A small image super-resolution model, trained from scratch: trained on photos of arthropod specimens (BIOSCAN-5M).
Rows from block 14, named by matrix and row number. Rows with one number belong to one channel. Each number is 128 + 32 x the weight over the matrix's rms, rounded and kept within 0 to 255. All counts start at 0. Numbers have three digits each.
# convs0: first 3x3 conv (model.blocks.14.convs.0.weight, 80x80x3x3), inputs 0-11, a 3x3 kernel for each
# convs1: second 3x3 conv (model.blocks.14.convs.1.weight, 80x80x3x3, transposed), outputs 0-11, a 3x3 kernel for each
convs0.43:090122139105137152095127151165175149129132115185156142161105119079089137125146174172120101153097097142078091121112104119104074154133103129136164128129144105127157099153201028125160099147153116107145117115126142147152146152200151154174166118127125126129197144119168095107146176179093093104129141146148094140181112136171172195
convs0.44:126126154125138141140158080152203178103131141179147133182180112170135122175125137146145163148134157150121125058099121084093120095086128107133154080159152074135128121149207058122164073092087130135139152124149148117127098082137064100161091111145123137138119158158098138133086158184104131155085068081116086109131133168113151179
convs0.45:075080124111078089144136116082113112090076081099094099156135151141114125158153123109109114112098115151138146093143134098144134117151142101111132102115154126143179152147133142141132123120118163170166156162153152151123097136123106127137152137138133126138140117132101109123132136114131139113093090085142119112139121133125114139
convs0.46:124132126094127154119132133147154161141144161132124113138132080142117088142104057121095126126124123125140094108099124124106110126129109138176139108165105097127085141164125135192144121126107147119087163146128166144152091178111045153122071121147055101152075091152077121170118133174108107169113116138109091154112083143110106167
convs0.47:103107139148141165124134133164140121134117120106114106088131133095127135129124139124126128097107122123113124131138151139094125147104121142137127130143106138137111169136082156141124141124165086103105100128129103119135124136085044112134070105176094101114081123140100118164233180116138143110110140152061111139097124118172133068
convs0.48:136182191128188186111138167102149135122157154123115110178192144152136131143113114138143161111128146128140131119121158133144168145171156146158167130111141087076104157152128126151125118133136123134143124136151149125141175161166160161140119112085106142158111134126128144105116145137112133127075064072137143136129135098031073074
convs0.49:150161153050035100069050080122120143119124146155153141067112096081161114135195138105108093171153117146109089103148140159173144092100111142131117119013051106074090141150154175132147144103160131197248123161198159174205174112101203094092195134129161108109157072078140115093076065116071073095196196147125106073118116093036070076
convs0.50:157136119086103139125134164179187192130178187149139137134172149132171158085098116129179182121154142079091106097105113095065091090085102063079118106105125155149167082089195104095172178153172124140130128156150118151152148102129139149140072146169134170158098121144075064080146165189146176192128109083087110086117165143142143122
convs0.51:164163110148140101140150119167133086185154118112130120073097157105126176107106152099135174088123159092101130136183160113115160124077113137119119116112113134121108142157071179177092205177113161160134135139136119141158082104126063077107104098130118150131087137141090119110166084054115125120107118118117141145100096127167152127
convs0.52:179158122163139120145130106120163164106129116135083095173161148152147124141151140143127131173144095163161113095074122155133123148152135163172141137157148158163122139182170122175196118162199104126109101116101140131120101200180120178139160120074060126163112133121128122109141122134114089049114107055130123102122100074084108083
convs0.53:092074113138113128117096107165149149175166186119098122088082100122119115129104093116146163083132164089135118131125147141120137101102135108128149126178162142169111132141135087153141078153144100143141112159170104143140144134069073104093082143116112069069130109096124118115230169104150147135073105143050105155032085157111133156
convs0.54:123113092124142093133146101147105129138106080200164130107135159098087065117148113063037073113109120106176136148145134152168154143145126141119107115088097147108146185152074125134149142098216132133105120127129112106092125130150108117150154161126157129131183165116159158156147077064105079081194228231161157135142148156117110147
convs0.55:150160183133105123148113143134112120161154140088078099125145097134156132144154138133099112126120119104093112116107141108111124069093118128121151131121124133128111153157100172156112119117067129114082134157149135152162111091065122104095054100076121139164093119140073102151103101116124119155074077085181159180147135163132123147
convs0.56:143112109147140159142115115115132159127135147067124147147147149158118119105039104143173185114116146122117154129128124090074115090094134143153119127158112121123076146173213149158209114165147126138156135147177139131145146152111102138146117157143129126113106114123135118117111118151096100076076045048123104116125110107164138115
convs0.57:098072066097110105103114106181183186198180116190091108134196168139160118058076116154186176160142167114103156097077054054084117085106142099111146123140160143144124149129168140150156196204150125120127127144115114124093122048116018045121010111127114142172068124141054105121122154162140153106125097083122130120144155123163135101
convs0.58:134136120098148154130077093130125075101097081164186148099127051125138077153164129124108098136129116126139134138124104199157098100102098101113105129112062170116073118084067146141090124121100114090072141135119138153150127053102141113093169170111137110121096122138125205217090115141076029050212223182179160099126164108092111107
convs0.59:146150111179145114154121125090107099086096075123121112180104130145094114127094120137123137147109116177126151105136126130165135136163147163126090175113099134098117132113111161130113153139131144111126131100108130103098180135131231144109215104070080113110096145117136173129121135151102105124152134126136131114122122080088153115
convs0.60:146138135131144155143135143145184166138155135100068094122143117173174137115073084107121129118055096098085095180099155157074114125108139105103123113155150136120120134119162127132224120126145074119175062035090107040058103140185090130183107115138093105134072105165100104162088106118115169173062000000108144174131122091197154075
convs0.61:125106159122079134132118126141164101202170132128107141088119099123131089108115093148186086136181097100159119125112126142110113127145143136095147133105116137141103160136131141143206133132176127162130074143126104132137110152090030152103022144104117128120054162156083150115161103122188207175151077088112169114105152141208180132
convs0.62:146141112117167157107146157141182188149175175093126136138114101156129129150109082139145141141126125137147130140109114130081106133132148118115124137141154106100109148157174134145188075091114142131137143128116139139116094117152104091155177086053075101145119152206155140188143170167145208238116084108101098126171117105209170125
convs0.63:077116130124135125112109099091111154089160153172183109125092143130139178157179135113152147096192178142220172110110101108154118064175147093117148140142129138121122095090105113117114122118133145139115148158158126144142132113107173142116193109089112145139110109096098104125132150151093118157122119101133152139162165137139152176
convs0.64:117134148094125129056047074168140124131133148161148149142162183140126156156106145134127146138109122151114120173173171185150153189177152096085098099084070107089084147137131147141149151140124167140147153141150147139142135143156112141146147155136136107115131082108146116127152157124155166122124101090144072142138077147155112142
convs0.65:105114121142157104132164099168173108157091079134110162211177163170119159090045151170113122138102144143101107057086117022078123086127136114133147123137090136127065050124108094171036164213060121121103131130117121124128087096133135157116196192091148120131085113137080114138127170120109105080090098119107120113141138096131110073
convs0.66:146135122146170150114139165185139133142133146168151113130134131106137132145208164140093103117107114110144115117094111144105107169159129135162154123174152128154133098119074080139090059089102122130112117118117117128130115129125135144111111140116175157148194160129162151163103114110115103111132158163227185128185194138144164175
convs0.67:116102130126128137116109102134186200090137160170188130172184184135161182120138172131138162125138149119129129129126125116132150119128110136140158113141155095113141099144213034063105098101092113123116139145148122132136148150168163169153134119096124174171117147158124127133101138203107122143150137114156148098123160134062120138
convs0.68:156092108138140124094095108121158193137137132060131126177186137178138132194167169132185209112118163081093145112154150121135180149113109122119112102124109131113096130128189117146186112123136098100130128112109149129097118115086041068123093130155097117132083130148103111118187175142123146136075059060082129167115121161139116106
convs0.69:038008111070034099098060108118143139148119170143133206198148096167108119130080132104051116081092132110139158110104153098114134121164139103132118118149097122157123066192174099142113150103086110121096128128114142116110089232133110189114120084067070085128104122158143140150036074128069067141082121175155126106098106104051086120
convs0.70:141145109099155147144158170075161188097136127124127134139156147160135124118041035120147164126100103106089095169102144160066109151126138131119136133119112113124112113126191115092180135158178103164189115150182111117125136120127113114183122077105039082114020078137077092094089139143088150167104076081081130138140175127202196102
convs0.71:129116174114112127099098086108147113148154120136115127133134126137123150132098133125138156106105145126107118123115134097079120130113147151152149144135112135141114147160145093136145103140164101130131088122129090105110151151112092127145094126153124099118125139136122141123178190154093135127062078099069127155100096131139120111
convs1.43:139137134115127129134120154255175094145149125044085111180172118151159134124132122164155158176192176155089088087141148110146122168146145116139114137146145099104135141055044143119063176173111157120126135122132155118128119143070108133109068113141045091123131139156145117139243163089139162134111131114029116141103147126106128131
convs1.44:097131116097115150091131165223176137112130187028055145162142102105130130082115141173121102197139137140079161130108077171110071173120123112138143140139133131137109038158155104201152079190153110143155107147155127136168102144117144142100143160150122102091158160204107147218182145143082133196064100194023092148064092144103123150
convs1.45:115100150118073124126126158143126128133102100115096106128126144113112108122137116114127137128123150101093111109144131118131132101109102110108129126109128135137139101143118095146126091135131097084105099110148093099157123075114125069116132082136126116117105117161096120158143143166123068111150120136125111100170108083187111123
convs1.46:123112125132106110164145140193174146133116117102097111164134142146127124120121109126117123169131106161120106136143109120118106135102109127142163127125137117134125154099088132123175098133166127106092171137120185146152151137180149108138144111137114134138145130167127098137137145151098104162139132149098121131131154164109138195
convs1.47:129128121127120125133133130098132144117127098141137118110125137091120125101103094095119114115164160151124116128133163126072089135157131151153152153154148112099109147077051159087091048064129113109130142124123131141112172110078158121088121109126162139144088108173059103190138137111097097119175139136202170149185172159159151166
convs1.48:129104141126109102168189150121121128106085070101090099080078139079080125065083102122130109117127099082069055130143116118122138123059121130127150148118151182161155119104138125137171101123154123138131141143137151147129141104132157105152184092143146135120154131131138086105138175160117074083090073087109106129130150155115103146
convs1.49:098158165114093112113073091123115130115145154121144162090022058156060154168064141132119094134108143141154199112117115111217216115186188121184112131157098102117082166099093195090053167108057171183157133187187086124204207149074202173067199179089097139151103138125101161155135087063154163151167183171142148132155103059126114082
convs1.50:133146134138136116132121131138094117129109127143121133133099214075064162105094114180175165146152192133140162146138146122077129163150170139146123132156138114137160112129145125142129146172193116114124111108127120149135146133038142137106115123177130116186118137212101106178109106103121126124123135141121148128146151111134140122
convs1.51:131136120136144125108123113116154147134098085175153141115116130110106130113126165115166132093128111155145089110116146114118126119126089146144140123116127137128160156078122095095202092081182140111111113115126120143127126128119126127128137144155165168139154144098152154111152165146109123123119145133133075081164090109150126117
convs1.52:084109136094110129124131165104099121107113141132104130126120131133095063121054027140162156110157180092095099159138118159124112159115100127141122133148115138160114104095116090089048108117058109102125139156149133146138090103074119166096132226123115142165140152164117123129130174207059103131134126119079091147130149183121119135
convs1.53:112125135138122093105105099089089114055049083106100121123150203116101131130113117165184135079109138112080129140113120136123105154147113116126156164153121131138126071059142073124160079105149147099090129123119146126102161111116180148138203168145150177173118104156068055117107111158115079090152128091131098100152110149175092120
convs1.54:109105157117107144156143116113151198138127121159127134105104151143112134168165127138154201138158215131122085097095126098126144130144123117131143085096139136121117138126044127059089085109195156156135169162126138104113121083064141136144187169176086200255091159182158151126108143138100108124198174183126104113084098052104120129
convs1.55:134133162106087133135115152093092076149146122071067077149166083164194117139153081156184164150159146159146141103109095102130095094123091156121154138110151152132159149122147169124141139087094078104134085095131170133123141144126130132141112128122126153148120152128124179148114122104187190196013031048108077112140154131082081104
convs1.56:141122110136141137150145126075113138115154163146166136128159173122153147134174152106086098133140163132124125134123105105062102095100134125128132125134143105123132130153121115140087074110082100130143101121134115151127114127130130113107086088115164060063165102133144140167166195170195208144146177148089118124134140139131134089
convs1.57:126139161152119122125099116178086076143094090183132125146088097054061141113144159136118163126160214201186158122163141136128135157134151124120124123109134123092149141154174144158105130129153111105124113129149136153142101073000124081074115067121154129138144128179122121187112094107100130139168137133125138125126139085073077105
convs1.58:108110148135099143153141125115162180108107120089096116152184184125111116113111074161182166116126153083081109062103138186204203179211175118128123089064104127145170060062053097085106091080100172182127172165126092101091147122083078090123125104163052133195086153180126143130169184163112105104176139104150137104153152119107127092
convs1.59:165091087148117105111119105142119140131109128087073069150144144136156149136106147172163110144132135112101101157152127132182146134158130097110127136125142127146142120124136130154139143180102130144129113127136128141150123116148134138177187170204138058125119070155112097135152159184097025092107054093128125113117140170138104109
convs1.60:139152152134147143115112152109083110145160145076116111112127114135140130142169118155149146153169157107138148166132096172136133174150156143139137154145100136121110099136098101140114129097158242230148128178178058133191102119081146133083131146117141141186183141181196117153081055105171180139065077038045093163083100139167084050
convs1.61:142127147139123126149133157097092134142129127158110060099158198101142153135143096072126183100137160157149088153066119146057120122110126153137133153133089151129124155154029145107058139035128121161118166160112187146070149133059152125080129148146144041148086055220076075166134138089155141128134122088114086150174112105179123097
convs1.62:139129088167169154146129178102119118136128134117118076127138078133140096158183141139126113123113103111154183116150106118191161164174163122139132142137134118112109100113097128124074061065080154137101115133116125129121098088153106050087095088069068146171031149238094158243125121131141162176121104105194167135138164154134185181
convs1.63:084116114116131087146167138131122118157142124099078096160163145149151128125121109123125158117158136137104081115136141112189161113154113124113138107116139134163176204134088192145142141176148096139116122162104133144105085110135078130177042120168140149154162140121152133142118134135140132111114068071133139114146173168124144155
convs1.64:157168145131137132141126103139127124145135105178151118107139129099115101101126108114091107106128114126109067075120138096110144103081101117127103143154130127123130128139143123141140111153151089099109125111108173109076145080108140081133143099137135089105149091095121111109181140135148125111149146142100155134115131129145112132
convs1.65:120116123120110112132042089203095077123118129123139157218148088164124104107164112179132164126108190087194194149185114151183119114144151103131148122136121163131118088134210159156072214180056148103126123141157107151130055150147111172171108167145088127138129171140122129111106064097130169161105149150122106148115158144114129101
convs1.66:136128121141126105141165151154141140110095082092087100205212168166169136106108109150144129155148139125112138142144122166183130144136109102109122095111128121124118151136126124135162158164167122132141122106117148118100107125114090173143093131117126166177094126119086106109157178138096121143162129134142094118114127101066117119
convs1.67:126155115121151142156148124132090039141122147063085155150145187140121141129119153152141118159152139120165234113102089126100059114118094121120120105142137102112102112101126148136106162186126132128133129142140118138141124144122105159146068130145113111102154183193123133177153127066148175165074119194144135141156175155170203160
convs1.68:142146159109124140102115124091124172095111160117131157119121134101101106097106102120129131112118124097120153114116142147094138152123139132152161154155140155146129094142157064144167026091138148111109140107113128131152144120089175127081195152115173126139123111218091101220146174177124106138148138131118148111126144152144091116
convs1.69:151106112147107093113096099174139115146115120117105104131076170117092144109122138151098091147071136115093153095152135152189140175180148098119134112132134117152129181195056166191004161149037137149123112141116130139116086166114104185120137195125066114110083137144087148149156136104105093087075052035161106091161116075134117061
convs1.70:137129129144140144141140146075017032184170112157155109112123118114164134142189120143103147168146146156135112134162149080079157150132162126146132145142103130136123122189143115134093115122132085115120107112110120123082106082077155089070124102080132114155165136176176113122079043103202200114160159100096143116082120134188104095
convs1.71:114129137139137145119139151115084082109106123088101107185161140115089102082086098174097119134106128046088101126135152138138161139141149125133119140155143121154157059121105126124071150108084124157158130104136146117130146142125168127066146121094106114132133129151098125188174097098092128118127135140086131159107109146168125128