{"model": "image super-resolution model", "dataset": "photos of arthropod specimens (BIOSCAN-5M)", "train_examples": 97500, "image_size": 48, "crop_scale_min": 0.7, "horizontal_flip": true, "translate": 0.06, "task": "super_resolution", "loss": "mse", "scale": 2, "arch": "edsr", "norm": "none", "activation": "relu", "depths": [18], "kernel_size": 3, "stem": "single", "widths": [80], "residual_scale": 0.2, "init": "kaiming_normal", "residual_init": "zero_last", "optimizer": "adamw", "lr": 0.0019, "beta1": 0.9, "beta2": 0.95, "eps": 1e-06, "grad_clip": 5.0, "steps": 15000, "batch_size": 64, "epochs": 9.8, "lr_schedule": "cosine_restarts", "final_lr_fraction": 0.01, "warmup_steps": 1500, "weight_decay": 0.2}
Rows from block 7, named by matrix and row number. Rows with one number belong to one channel. Each number is 500 + 25 x the weight over its row's rms, rounded and kept within 0 to 999. All counts start at 0. Numbers have three digits each. After the name is the row's rms in percent of the matrix's.
# convs0: first 3x3 conv (model.blocks.7.convs.0.weight, 80x80x3x3), inputs 9-17, a 3x3 kernel for each
# convs1: second 3x3 conv (model.blocks.7.convs.1.weight, 80x80x3x3, transposed), outputs 9-17, a 3x3 kernel for each
convs0.0 074:485477467506485471507496486470477453509496475514491483468486518474507515503519500459484560451490559474503535526529515557526509568500477508502488495486495518509517497491503478485511451462518504503492527543536532548532472510509493522532545549558
convs1.0 073:502513521474494489480506490465452475496470479490489505506507482538549508522520471447473500494500495539535522507472467478485479509515481551521489536485486513466491498530513501549524538563521491515508488519492490513501492475496530493489537495490
convs0.1 104:483482479455512505472519504506526490483487466465464471497553557490500510536490473456478491514523472515518464532464501470444450480531546530537517489439519475456529474479463486536501506544501513499519504479532486481507516525508512519509500523521
convs1.1 102:528474508551494501503488517512496494468511496528560532480533522482505483488478442518486494517505521517480498509520525498523497481533528486469470523482500504494483506500507505505515486463485499498500492473489477475474491489480458475475443486483
convs0.2 102:518488480493485468447465473452466492499520506522525499491485475449460516482492526497500477486484468492523498479511532484486475478452440528561526499519502505455462486514518465463489451459483519506491506506509498517504508492500524499497515519504
convs1.2 098:509528499488504516484496508480507472539546526490481469513499501526502497543513485498515502514466497497436477475487477508536515528543515520461489478477490499532491502507533505495513510499502491484480511505477517482472523495491516478485518511488
convs0.3 083:484497514481502498486511519496521521477495502530547540517531530526508515520500515490473477501472459521473442489484512505489509535535527499483503486495547494479498531523539523513524522500513504508507490511517494506520503487489482463471481471477
convs1.3 081:557545553538518528540504509475482497459485499504512513535502483517483483508501515469494492487515502490518519510520519473470457470450419486461456463439444487454456499496470495497486526511502542517499528501497509505492456475498483504530487494509
convs0.4 081:486501506466502498462494506511516525504512498497480472510512544485466496494482481495494492492520489506536492514526505508497472530550571493504500517475473533495480535537516530566567509541573539548540530512514519507500500496528474483500476478502
convs1.4 080:535510497531512503514503511479481507474478481514525519544547573559531546566499518509520525497514517490497512487494483464467465453476499473460477528526542505501503514521502516526506473486476496483487500495496497491476457465496470502497453488477
convs0.5 116:480462479510528550479470491505511513471485486487493511494496513494520508519540522489490478466469496465477494454486547545504459543535434502524467503519533476502510490498479501513505492480495481471473499500520536537513545542445488493468473485484
convs1.5 120:498521534506528537504520515541550542423454448544536563498487488469482473500467489534535518522520520487498514526534529493510497532491499483505509508520520503506483493495512476495509491515492512504503512508499502491477486498491503489450467505535
convs0.6 110:503498505497503501490500483478490506459464473486494492443489494469467458504464451469445459491504503507516512504562531495520486451380399517501508507495492515496486484483484506527525497518514495475475491473474488463473546502517530503520507496506
convs1.6 106:485492501495514521497515536549544533509510468539579544529540538524559552528540544539569509507524489467445469456450502463506467564609517486490486506474501552519543473482513484494524511505519493493494505497502514514506476489471510498492539499533
convs0.7 098:479517547468508525475508505498507537518524541530527544489535559508526547526546547477483532460477504447469496489486500467483513489502512443484517482483501497494502517527511507508498500507501483495510481499518491481503429464500394451490425476515
convs1.7 094:496492514526524560537523557485485513484500535503515541452494497456503503477501508500532509482541531461516519509555545523533519539549536475497501471503508497509493498493503489489502494493515462473506487504527493502513520485429517511479498507500
convs0.8 101:511494464527506478542531516475454454512479455529513502489453446497466466525494496545481469555502482562531498517506491518516504527530523493488490495477494500484477512509535496483510489460484493503486525505485532504472515487452530477456542494466
convs1.8 096:508494496522509481523491453478483487492478464513500510510500483544497494553511508530506474551511472574528474492501495509513485486488497515512477504512477465497477483480489503504476507537488511505505512509510514525521480491512495487512512496501
convs0.9 120:501470471501454466521489487496488493500510515535503486538507514508497502502501485510506507521503503511488502570528503480480484410433462449464493550522490527513504498492492497467509496478515496492485543524502514506509486490463528486455552495453
convs1.9 121:465432463476432467461479515570528497476470463558531543548536511498478486528508499515494461515488458527491449550520519499481489506535570475515522511528522481507515480486487502497477497509499505502486479491504467496510496475525483481539502499519
convs0.10 106:523520485503506508480488525489482492524508510530501504506476493519492484545505499532501491530517494498517505527502491524511487536518487460475513505468470522488460512516521485505509480490511482478495524514512518518509478517574427481538426449490
convs1.10 114:510510547494496528499515525528526522523522490485486471485480494480491483473493494503499483509511506494521509520487474501497475514497482548535502521528534487519523518517528499508512500514504493488521488491491490479462517504547508497519495482501
convs0.11 108:477454468479458468517502471473499508503528522481511514496520533487528531500527518479474490519497515501488536532531491446491504490514495514506483490499481492489506504493498511502496511520511543539505547535526503503528550490466581504474537493485
convs1.11 114:482468501490428472495443483526482497539498492466462466475469468493480494476471506484474462483466441501481451551489497556503523468478534514533503472541524487531528476473468477474473484472484467500506487507488468505496484477513444472549471469530
convs0.12 113:479480511507498514481464504489529542453483514462473513440493530492486480526492475495461453486511494475505488445551543477467469523445444510504518477514549462492510518473473518508503498506517490480495473485500500500492549462437515516498492525506
convs1.12 112:502539517487521491502528520542529549490465467504519500468475495496486495514495477547568542504506510492475492453497504446490461561563471508504501501490521515506516491486507475494531499498529500518489511511499512506496521482525520498530522500536
convs0.13 106:513511469504507474482477437479483490490499489515522515486480489509498512514520526483478454503491482471463460489493502465469491483504508492498500497490494501503516511531513493510501479486483511522513509489490508502495521553523517537520515505498
convs1.13 125:481499531472508569472513580517531513516499488499478478473478471465457462484476475467427452447424446433434442501509497498471482507504510511505506523527512565557527468467472472441477464458484494500486512514504503497509472485493499551558517581580
convs0.14 101:488498503490491494510504494461456471448438464482482490505511508504500491475471486475481509485490514514487520441459522440484531458537558477477489469499500467485463515517513532529517542537505486487514475470486480472470472510508482508499527518508
convs1.14 095:527484463517485449513498454510501486488487479488496503516514489489495499461492509442481515472512524492538537561507494519463474457445464488528504510515476491491503531499525523503536492473506523514499523511490524503494510497516518506517500472473
convs0.15 087:459479490495487486508478475564524487531487454524494480524510481500507483496522491496493491494482486511488486515437447521491483524539542477475498508500532533513537535522502518521511497518523498502489523532522507504499474480503485491513538518529
convs1.15 085:523487475527493456538505471506509523496486484514487494513512484503525529492513512480459458537516500540525493558562524471447465453428487524487491521477532497448518501512493494526495512529502488472466508499492511506497533488526530506541508457502
convs0.16 109:490511501465491491476482475515499479493484478504503483497480495507506516485505500506508491498503499492495488483480489475447457444479492517506502517503502498495495474485493494486499513505514534534516541533502505500467498519522500517522524521517
convs1.16 107:464497525471491533469518574463472459510534543464450457486504499504501496490501518487469491474475469487496441498503486462467521407439527517505513524525528526553549520481512497488512507496504531524497511476478461470495478468543497512538487501495
convs0.17 092:462459481445434486493483514527557564502528550499501510503489508489511507493501500513523584486498545463490528502505472484507505523508476484502493488513488466477501556537545516513553490493514514504524477491505471483503516498580489467529445443474
convs1.17 091:525515500535512492526502509493479473551542529513466450513526526517515511521535526465533572460501539471512534517488428548517441536517456495466500491484521505508525514510534480494519475484518519518535508495497522505515531507513502486518469506554
convs0.18 087:511510487485487506494482487471480493494483487519504505542493489544518513523532539488527493496510494493495470496423401497487489462489522506495516523497483506512508490514506490508520501500487505496504510490481506493487488549578499518545501489495
convs1.18 096:499509492493525518509557556541524540528513514503491500498483462455458470466460476485484499454448480420432451556553510477495532473478526476466496500491502544517494484479493456475499448475510507507479518510490513497487451434518496480502538539520
convs0.19 097:557460439559476462549510469482523514498522530500532529499508491478506519472507530491467512519479520488462486497497508505471486525480491475522483471525484528532531520502522504486514482458493511500502516507503492493493488500503518502500538510502
convs1.19 093:447479499452455495473461496440491459447495469433473455509502495509499478466484454508491483534445448526492489489483492507536527504536513510513510473525500478547509508495478498477479479473482487493497513499497516497517474502491475522508474539506
convs0.20 093:518520521501501519485470494490485489503492498492488495483464471507493483540526515536531503511532531476523542500510520535532495497486448476461463555514471552539495501518502483504506483508511496497488500492489521500476514506503469466478479464467
convs1.20 092:539511510525508521493463473544527505488487503540548580538539518475489500539518533501520496485521502470465449524521513498479501494501526488483457490518515524534523512524543498480512503484492482492510478490494513511517525478480488470458481483482
convs0.21 112:509504509523531514511517513514494476505495486484506524533532463517519510476460519471465490498416435522440441498486513473493526506547528517499516473536603475511538475477503539512510562515502507496501496493510508515512504483498513473445524477426
convs1.21 108:457516524470531521509506511560511480494473467494508528467463490473459500501502516491493513509491502524511475525550504546540496505485492537522469580510439502472481494483509478488505484494513500488512480458520473472503519536584514520580514512537
convs0.22 109:499528516511533519504516504540544514541532512533529519511502464527502438505484448400489501438528512468512500530505483545525504517514501512482538498494520511518518468469455484490465478478453477465493514512509545533494477469525484485527498490527
convs1.22 112:473454514462440488474454469469485456502507475473498481532509485520526487506517473535509488533487453536474451473464462465529532476547534500538528510512515533520513500519508474482497466484497542551537534508490503477506470506507506511521503522523
convs0.23 098:491487496496501498505509508449433446456427446455442460502490478507494469476473468510530490495511480508482467460430486502515543528567543493462476517521522533550534539545558521526512505510493502489488492493503490486511477521482503519482542539511
convs1.23 094:501500510514502480515487461501530498489499488477488469507531514477498497479481480464460497519532545520547563547548519503489487469418427550532503525510491493466469516507526498491517495504523525514502525517504512520512533520510497496545481471527
convs0.24 100:513504496536510519508496524507518495497501494495494504487481473504492462513515485487470459487509495478513505510532535539548553560569565477469472494496495483486481504504486508512496496508499471457470485490507524522516498494442487513483463504504
convs1.24 106:446473489457474477452473474470490482458487485479490475480479481514523494511519481514502521498487510508505495421432448436473479446489504500500485498492500531534543510515536518513521515503499530538503539516492510494523511508516524519534502493515
convs0.25 105:465484490502510496503494494492495484509506501489480497490508496510521485527521485498501496488505485485478460496525531469492522533563573506471459474476499462485523485499501511516507519519505516493491513529533518532530494503506497514482463472463
convs1.25 112:455474478472500510491522527490522507468497511476479489480512498501516490473471468526500519512495491517510516448498512486542514470476492495508525521525537545523520499483513492487495491499491498507491500485500466476508509510516501498518505526520
convs0.26 080:467464464448455454458474478455448471462463481465457466532506492538497502528500507488503493495515511530531533482504510490461467493473471523533533490497495499439464504523515514542527521535534515534530494506505480474487498500489500500465476473456
convs1.26 085:553532493547524512531516517475496510529543551501512510476469489484490523470465511436439446414433449415425448475457438503460456507496488450462497503530528541568544524479491501475490481474495494480492483463496492471509501470494523533517527531516
convs0.27 096:470474501483491489506534490480499508444466474455469471479511506436464499447457497514528553512501517505497508463482524435468521461482521505507481489480495486474513513509469534536474515531491496487468486480469466478490537518488521491477508488527
convs1.27 093:532503470534535507492520521535512511478486497493492507513555504480531515469525522510530506487497486473452475532529556556510544568560532485526513493520510504495498486480490499480510496478505485497500488497496496512486488441444512470449525485460
convs0.28 064:527506517506493491490448448509502493474483472492493497546550506524514486500495484503492504502491486481488463501483479511515487498521516478513537501514540509530515532512514535517521501497502544554560530533519526512488469497545477495529493497479
convs1.28 068:503524529545569532538581565516492494497509518496495493541503479535493493505486495515515498467469477440445448507498489514512509514498513486501494493492493519517481492470487462489505441477493512478472497503480492526499522534529573531484575535494
convs0.29 100:548537495528518482515488443513516514500498494486490488504508507501500514509507505540520479511491472491490480487506518506520515517523492508517524528535531535533530532520491503485459463464441528514495496485471497476467521499493511496501511509519
convs1.29 099:483497505481517518474491500507498477487455443496477496509491496478472491479480494449454468460489476507509467526538533536515496521494494531566535545556495524498465479523525494534520507527524512512493497503497512508483520496461508492464503496485
convs0.30 091:529471453534482457521498478500507533505505548493506559482455498479472524482487518516523483490498477483479466486499536488488527514498470527498486533509510512487515481483473476471488476482510471485483496492497521501497508569490491534487484502492
convs1.30 092:494508473467478463489499501486533517477501499451484486483493461506505495497503501504515518477513537481520537462478494522497473569537489526527486500517500519509504525508532516486504518496492508517502514519493524506480501465480496485520501490542
convs0.31 107:507510496484507522498495497531523529497509497518513494534491542470456506489503514491500481502483464496470464544497479469468440423502547466501546523499507513484500516514500490501524484509527522522514542526511509516519488491480497463475527468506
convs1.31 104:542496467557498471503505489494512519482473455498490509528509517498472495450468498489504490510504491495511507606561487524493495450484579431488511445493512485531498497516494512509491484470481494512512501513498512511506507495524476475519503520510
convs0.32 102:491467479484469449496493486529543472522535505501505476498537498496497487501486459485506562472496512460488514493494499485504536494466481502518515475512515488510500522490512525484503529520541493509537476504524475487509427457564411439566457469558
convs1.32 098:516526510504541523519538511486492424518524517491488449493503451519509494521520504492531527477529536467494501487501484513494501504524507502499512519528517497474481501533503480507478473500504502515529497510504497504496500515485493503491481485483
convs0.33 092:519520505526518521507496511513528540516534556529535533467511536471497526524507506499474492470472476453471483498509499502508494476491484505531543484489497491469463529518490507521494504527526508507509491492503507517510498481458457494485443499493
convs1.33 089:502527521508510486525488449466484504496502503477476453484452450496472452499469460493554535438518532434505527479490507492484485524506489484476473490496455520535491510495479521496501488506534496507517534514513546501502508521483441504517428481517
convs0.34 077:492515521471514553496522532552561584537548518534502502521498548485492515499505498508492481520533505518520511542540512512513516479504570507527521548502489528498512535535534511523554490502499510517511498494486509500512480494475508482482525486517
convs1.34 073:512494509544502494529515485508522529425437415495488499480509510503508499484492501506511476497494469495508499490469485466486483470495495491481502461442516490469472495520532515506509478468476539530515531517482502494477500506518466444494495479525
convs0.35 096:545530521566548520544544517514507506494488507479490498528537532519494491519492491495516495511512474497499489518520510511499509537524508446454487487517525493512511506514510519519509499504493495499498512506481536517488461485450502510477486495491
convs1.35 099:449427434441432441458443468538526498503504486528529477491498491466482474469482473516529516520513486503484485475473485460478502497527499460486491495493523501507546500497498497497505498497507512514497503511500506506490481506502490506498488488513
convs0.36 110:499505514484492504477493512471473484432427439429415408494497499518518518480473484515520535500499517491499503479454470494494487494497471509534545500507504475454434508505496516514492526529521511519517490490487466472464527535542506505519494490504
convs1.36 104:482485522486498526537536521531526529548579568483481484497497522456473479446461460497530507479507493481511504522519500484494508451423455460482490480499485521534502517491492498486493475490508505511495505517516485492502472479476491495477477495496
convs0.74 100:518471471521466468511485480544524476517507469480492492522526507509507510490478507536530525524506501520506497521516487511470458465423459524540493510527486537513470518498521522491521526507529542509483513476464484474470523512489526497457503474440
convs1.74 099:514544520516504503502486489477534504519540510514527523512528507538533509490524524561527523540495496518474471463491508483511519537560563505471507507506505517512500515509500490497488485508490542524566515498494518498492527494515508489500503483486
convs0.75 084:469472487484483476503509505498479496505485503473454470515516511517495504518466474560541525556539509525525509494518508484491520479430451490468479461457495483455524524528522507522493504520480518541523517552550518508526524512513512537541507554568
convs1.75 086:489505541516528593514521610523496500507481491509504494498469471474482489457470477448454476487477480492478469494483491517511496555559517557551496539554512502511501466467494468476490503511506504507508491484489508520488483538518485512508466453492
convs0.76 121:513511518485459487481456486479476472506515507504506508541524495563537520494498516451494512463500507459483473503490467514512492483501528480510545501513502494515487500467447516484471530514500484502511497505505499499509421498566449488533476477477
convs1.76 124:501507515515561556532586571510526515532520493454479493518512466463477462469490477501492499510507514514499498523508506453465488448505525483483478485483490494477499509491503481499497499512496496488473498494479484498498465485501500494471522509460
convs0.77 100:479488539468474514454474498508500498451450459487476475552548541498489513497488528521534531497502487498504491506514513474485479477477487452493513499528522444447453517508518509511506494504504489490486488498497485491498473480503456481491442487483
convs1.77 100:493498517525501501514482475516519511546547544497478475496471519510471536489453473489490479502504499500491491533503499564509481527536524461491474457483470458470456496473487499470484515496483505509508487481474470470484534508458533523502500492497
convs0.78 092:517512511509485502492484511481499513476495493498493474499494491500507521511524530449444458464484515509545558523536530487503488478500495523542552516513499472438437469482468489502502513529515498497489506529522484498503480486493501506518517517516
convs1.78 089:497505526508508530495529569530543506572568543496475443469476495489493483500485486477499464503516484455476506486496488506510487490461451507529535472494505461498510505501489500500490521514500492475465503519498510518500514502498511477505487484536
convs0.79 109:540479484487471490446487505447474444479526499495532506474477474449506550457526558521501505518509505503512477498504488498478482477463490526568494520505437521442439494489523474482523464498513499494493510503506490496514506504510518512504507490480
convs1.79 109:471504520505502529496482516437498487488545521470506468484481512498474467511501471510539560530496500531476474481515501513546524524554513543478508500464478474509468490506509478510503495502502497484519490491501508499482499499500509496504513516492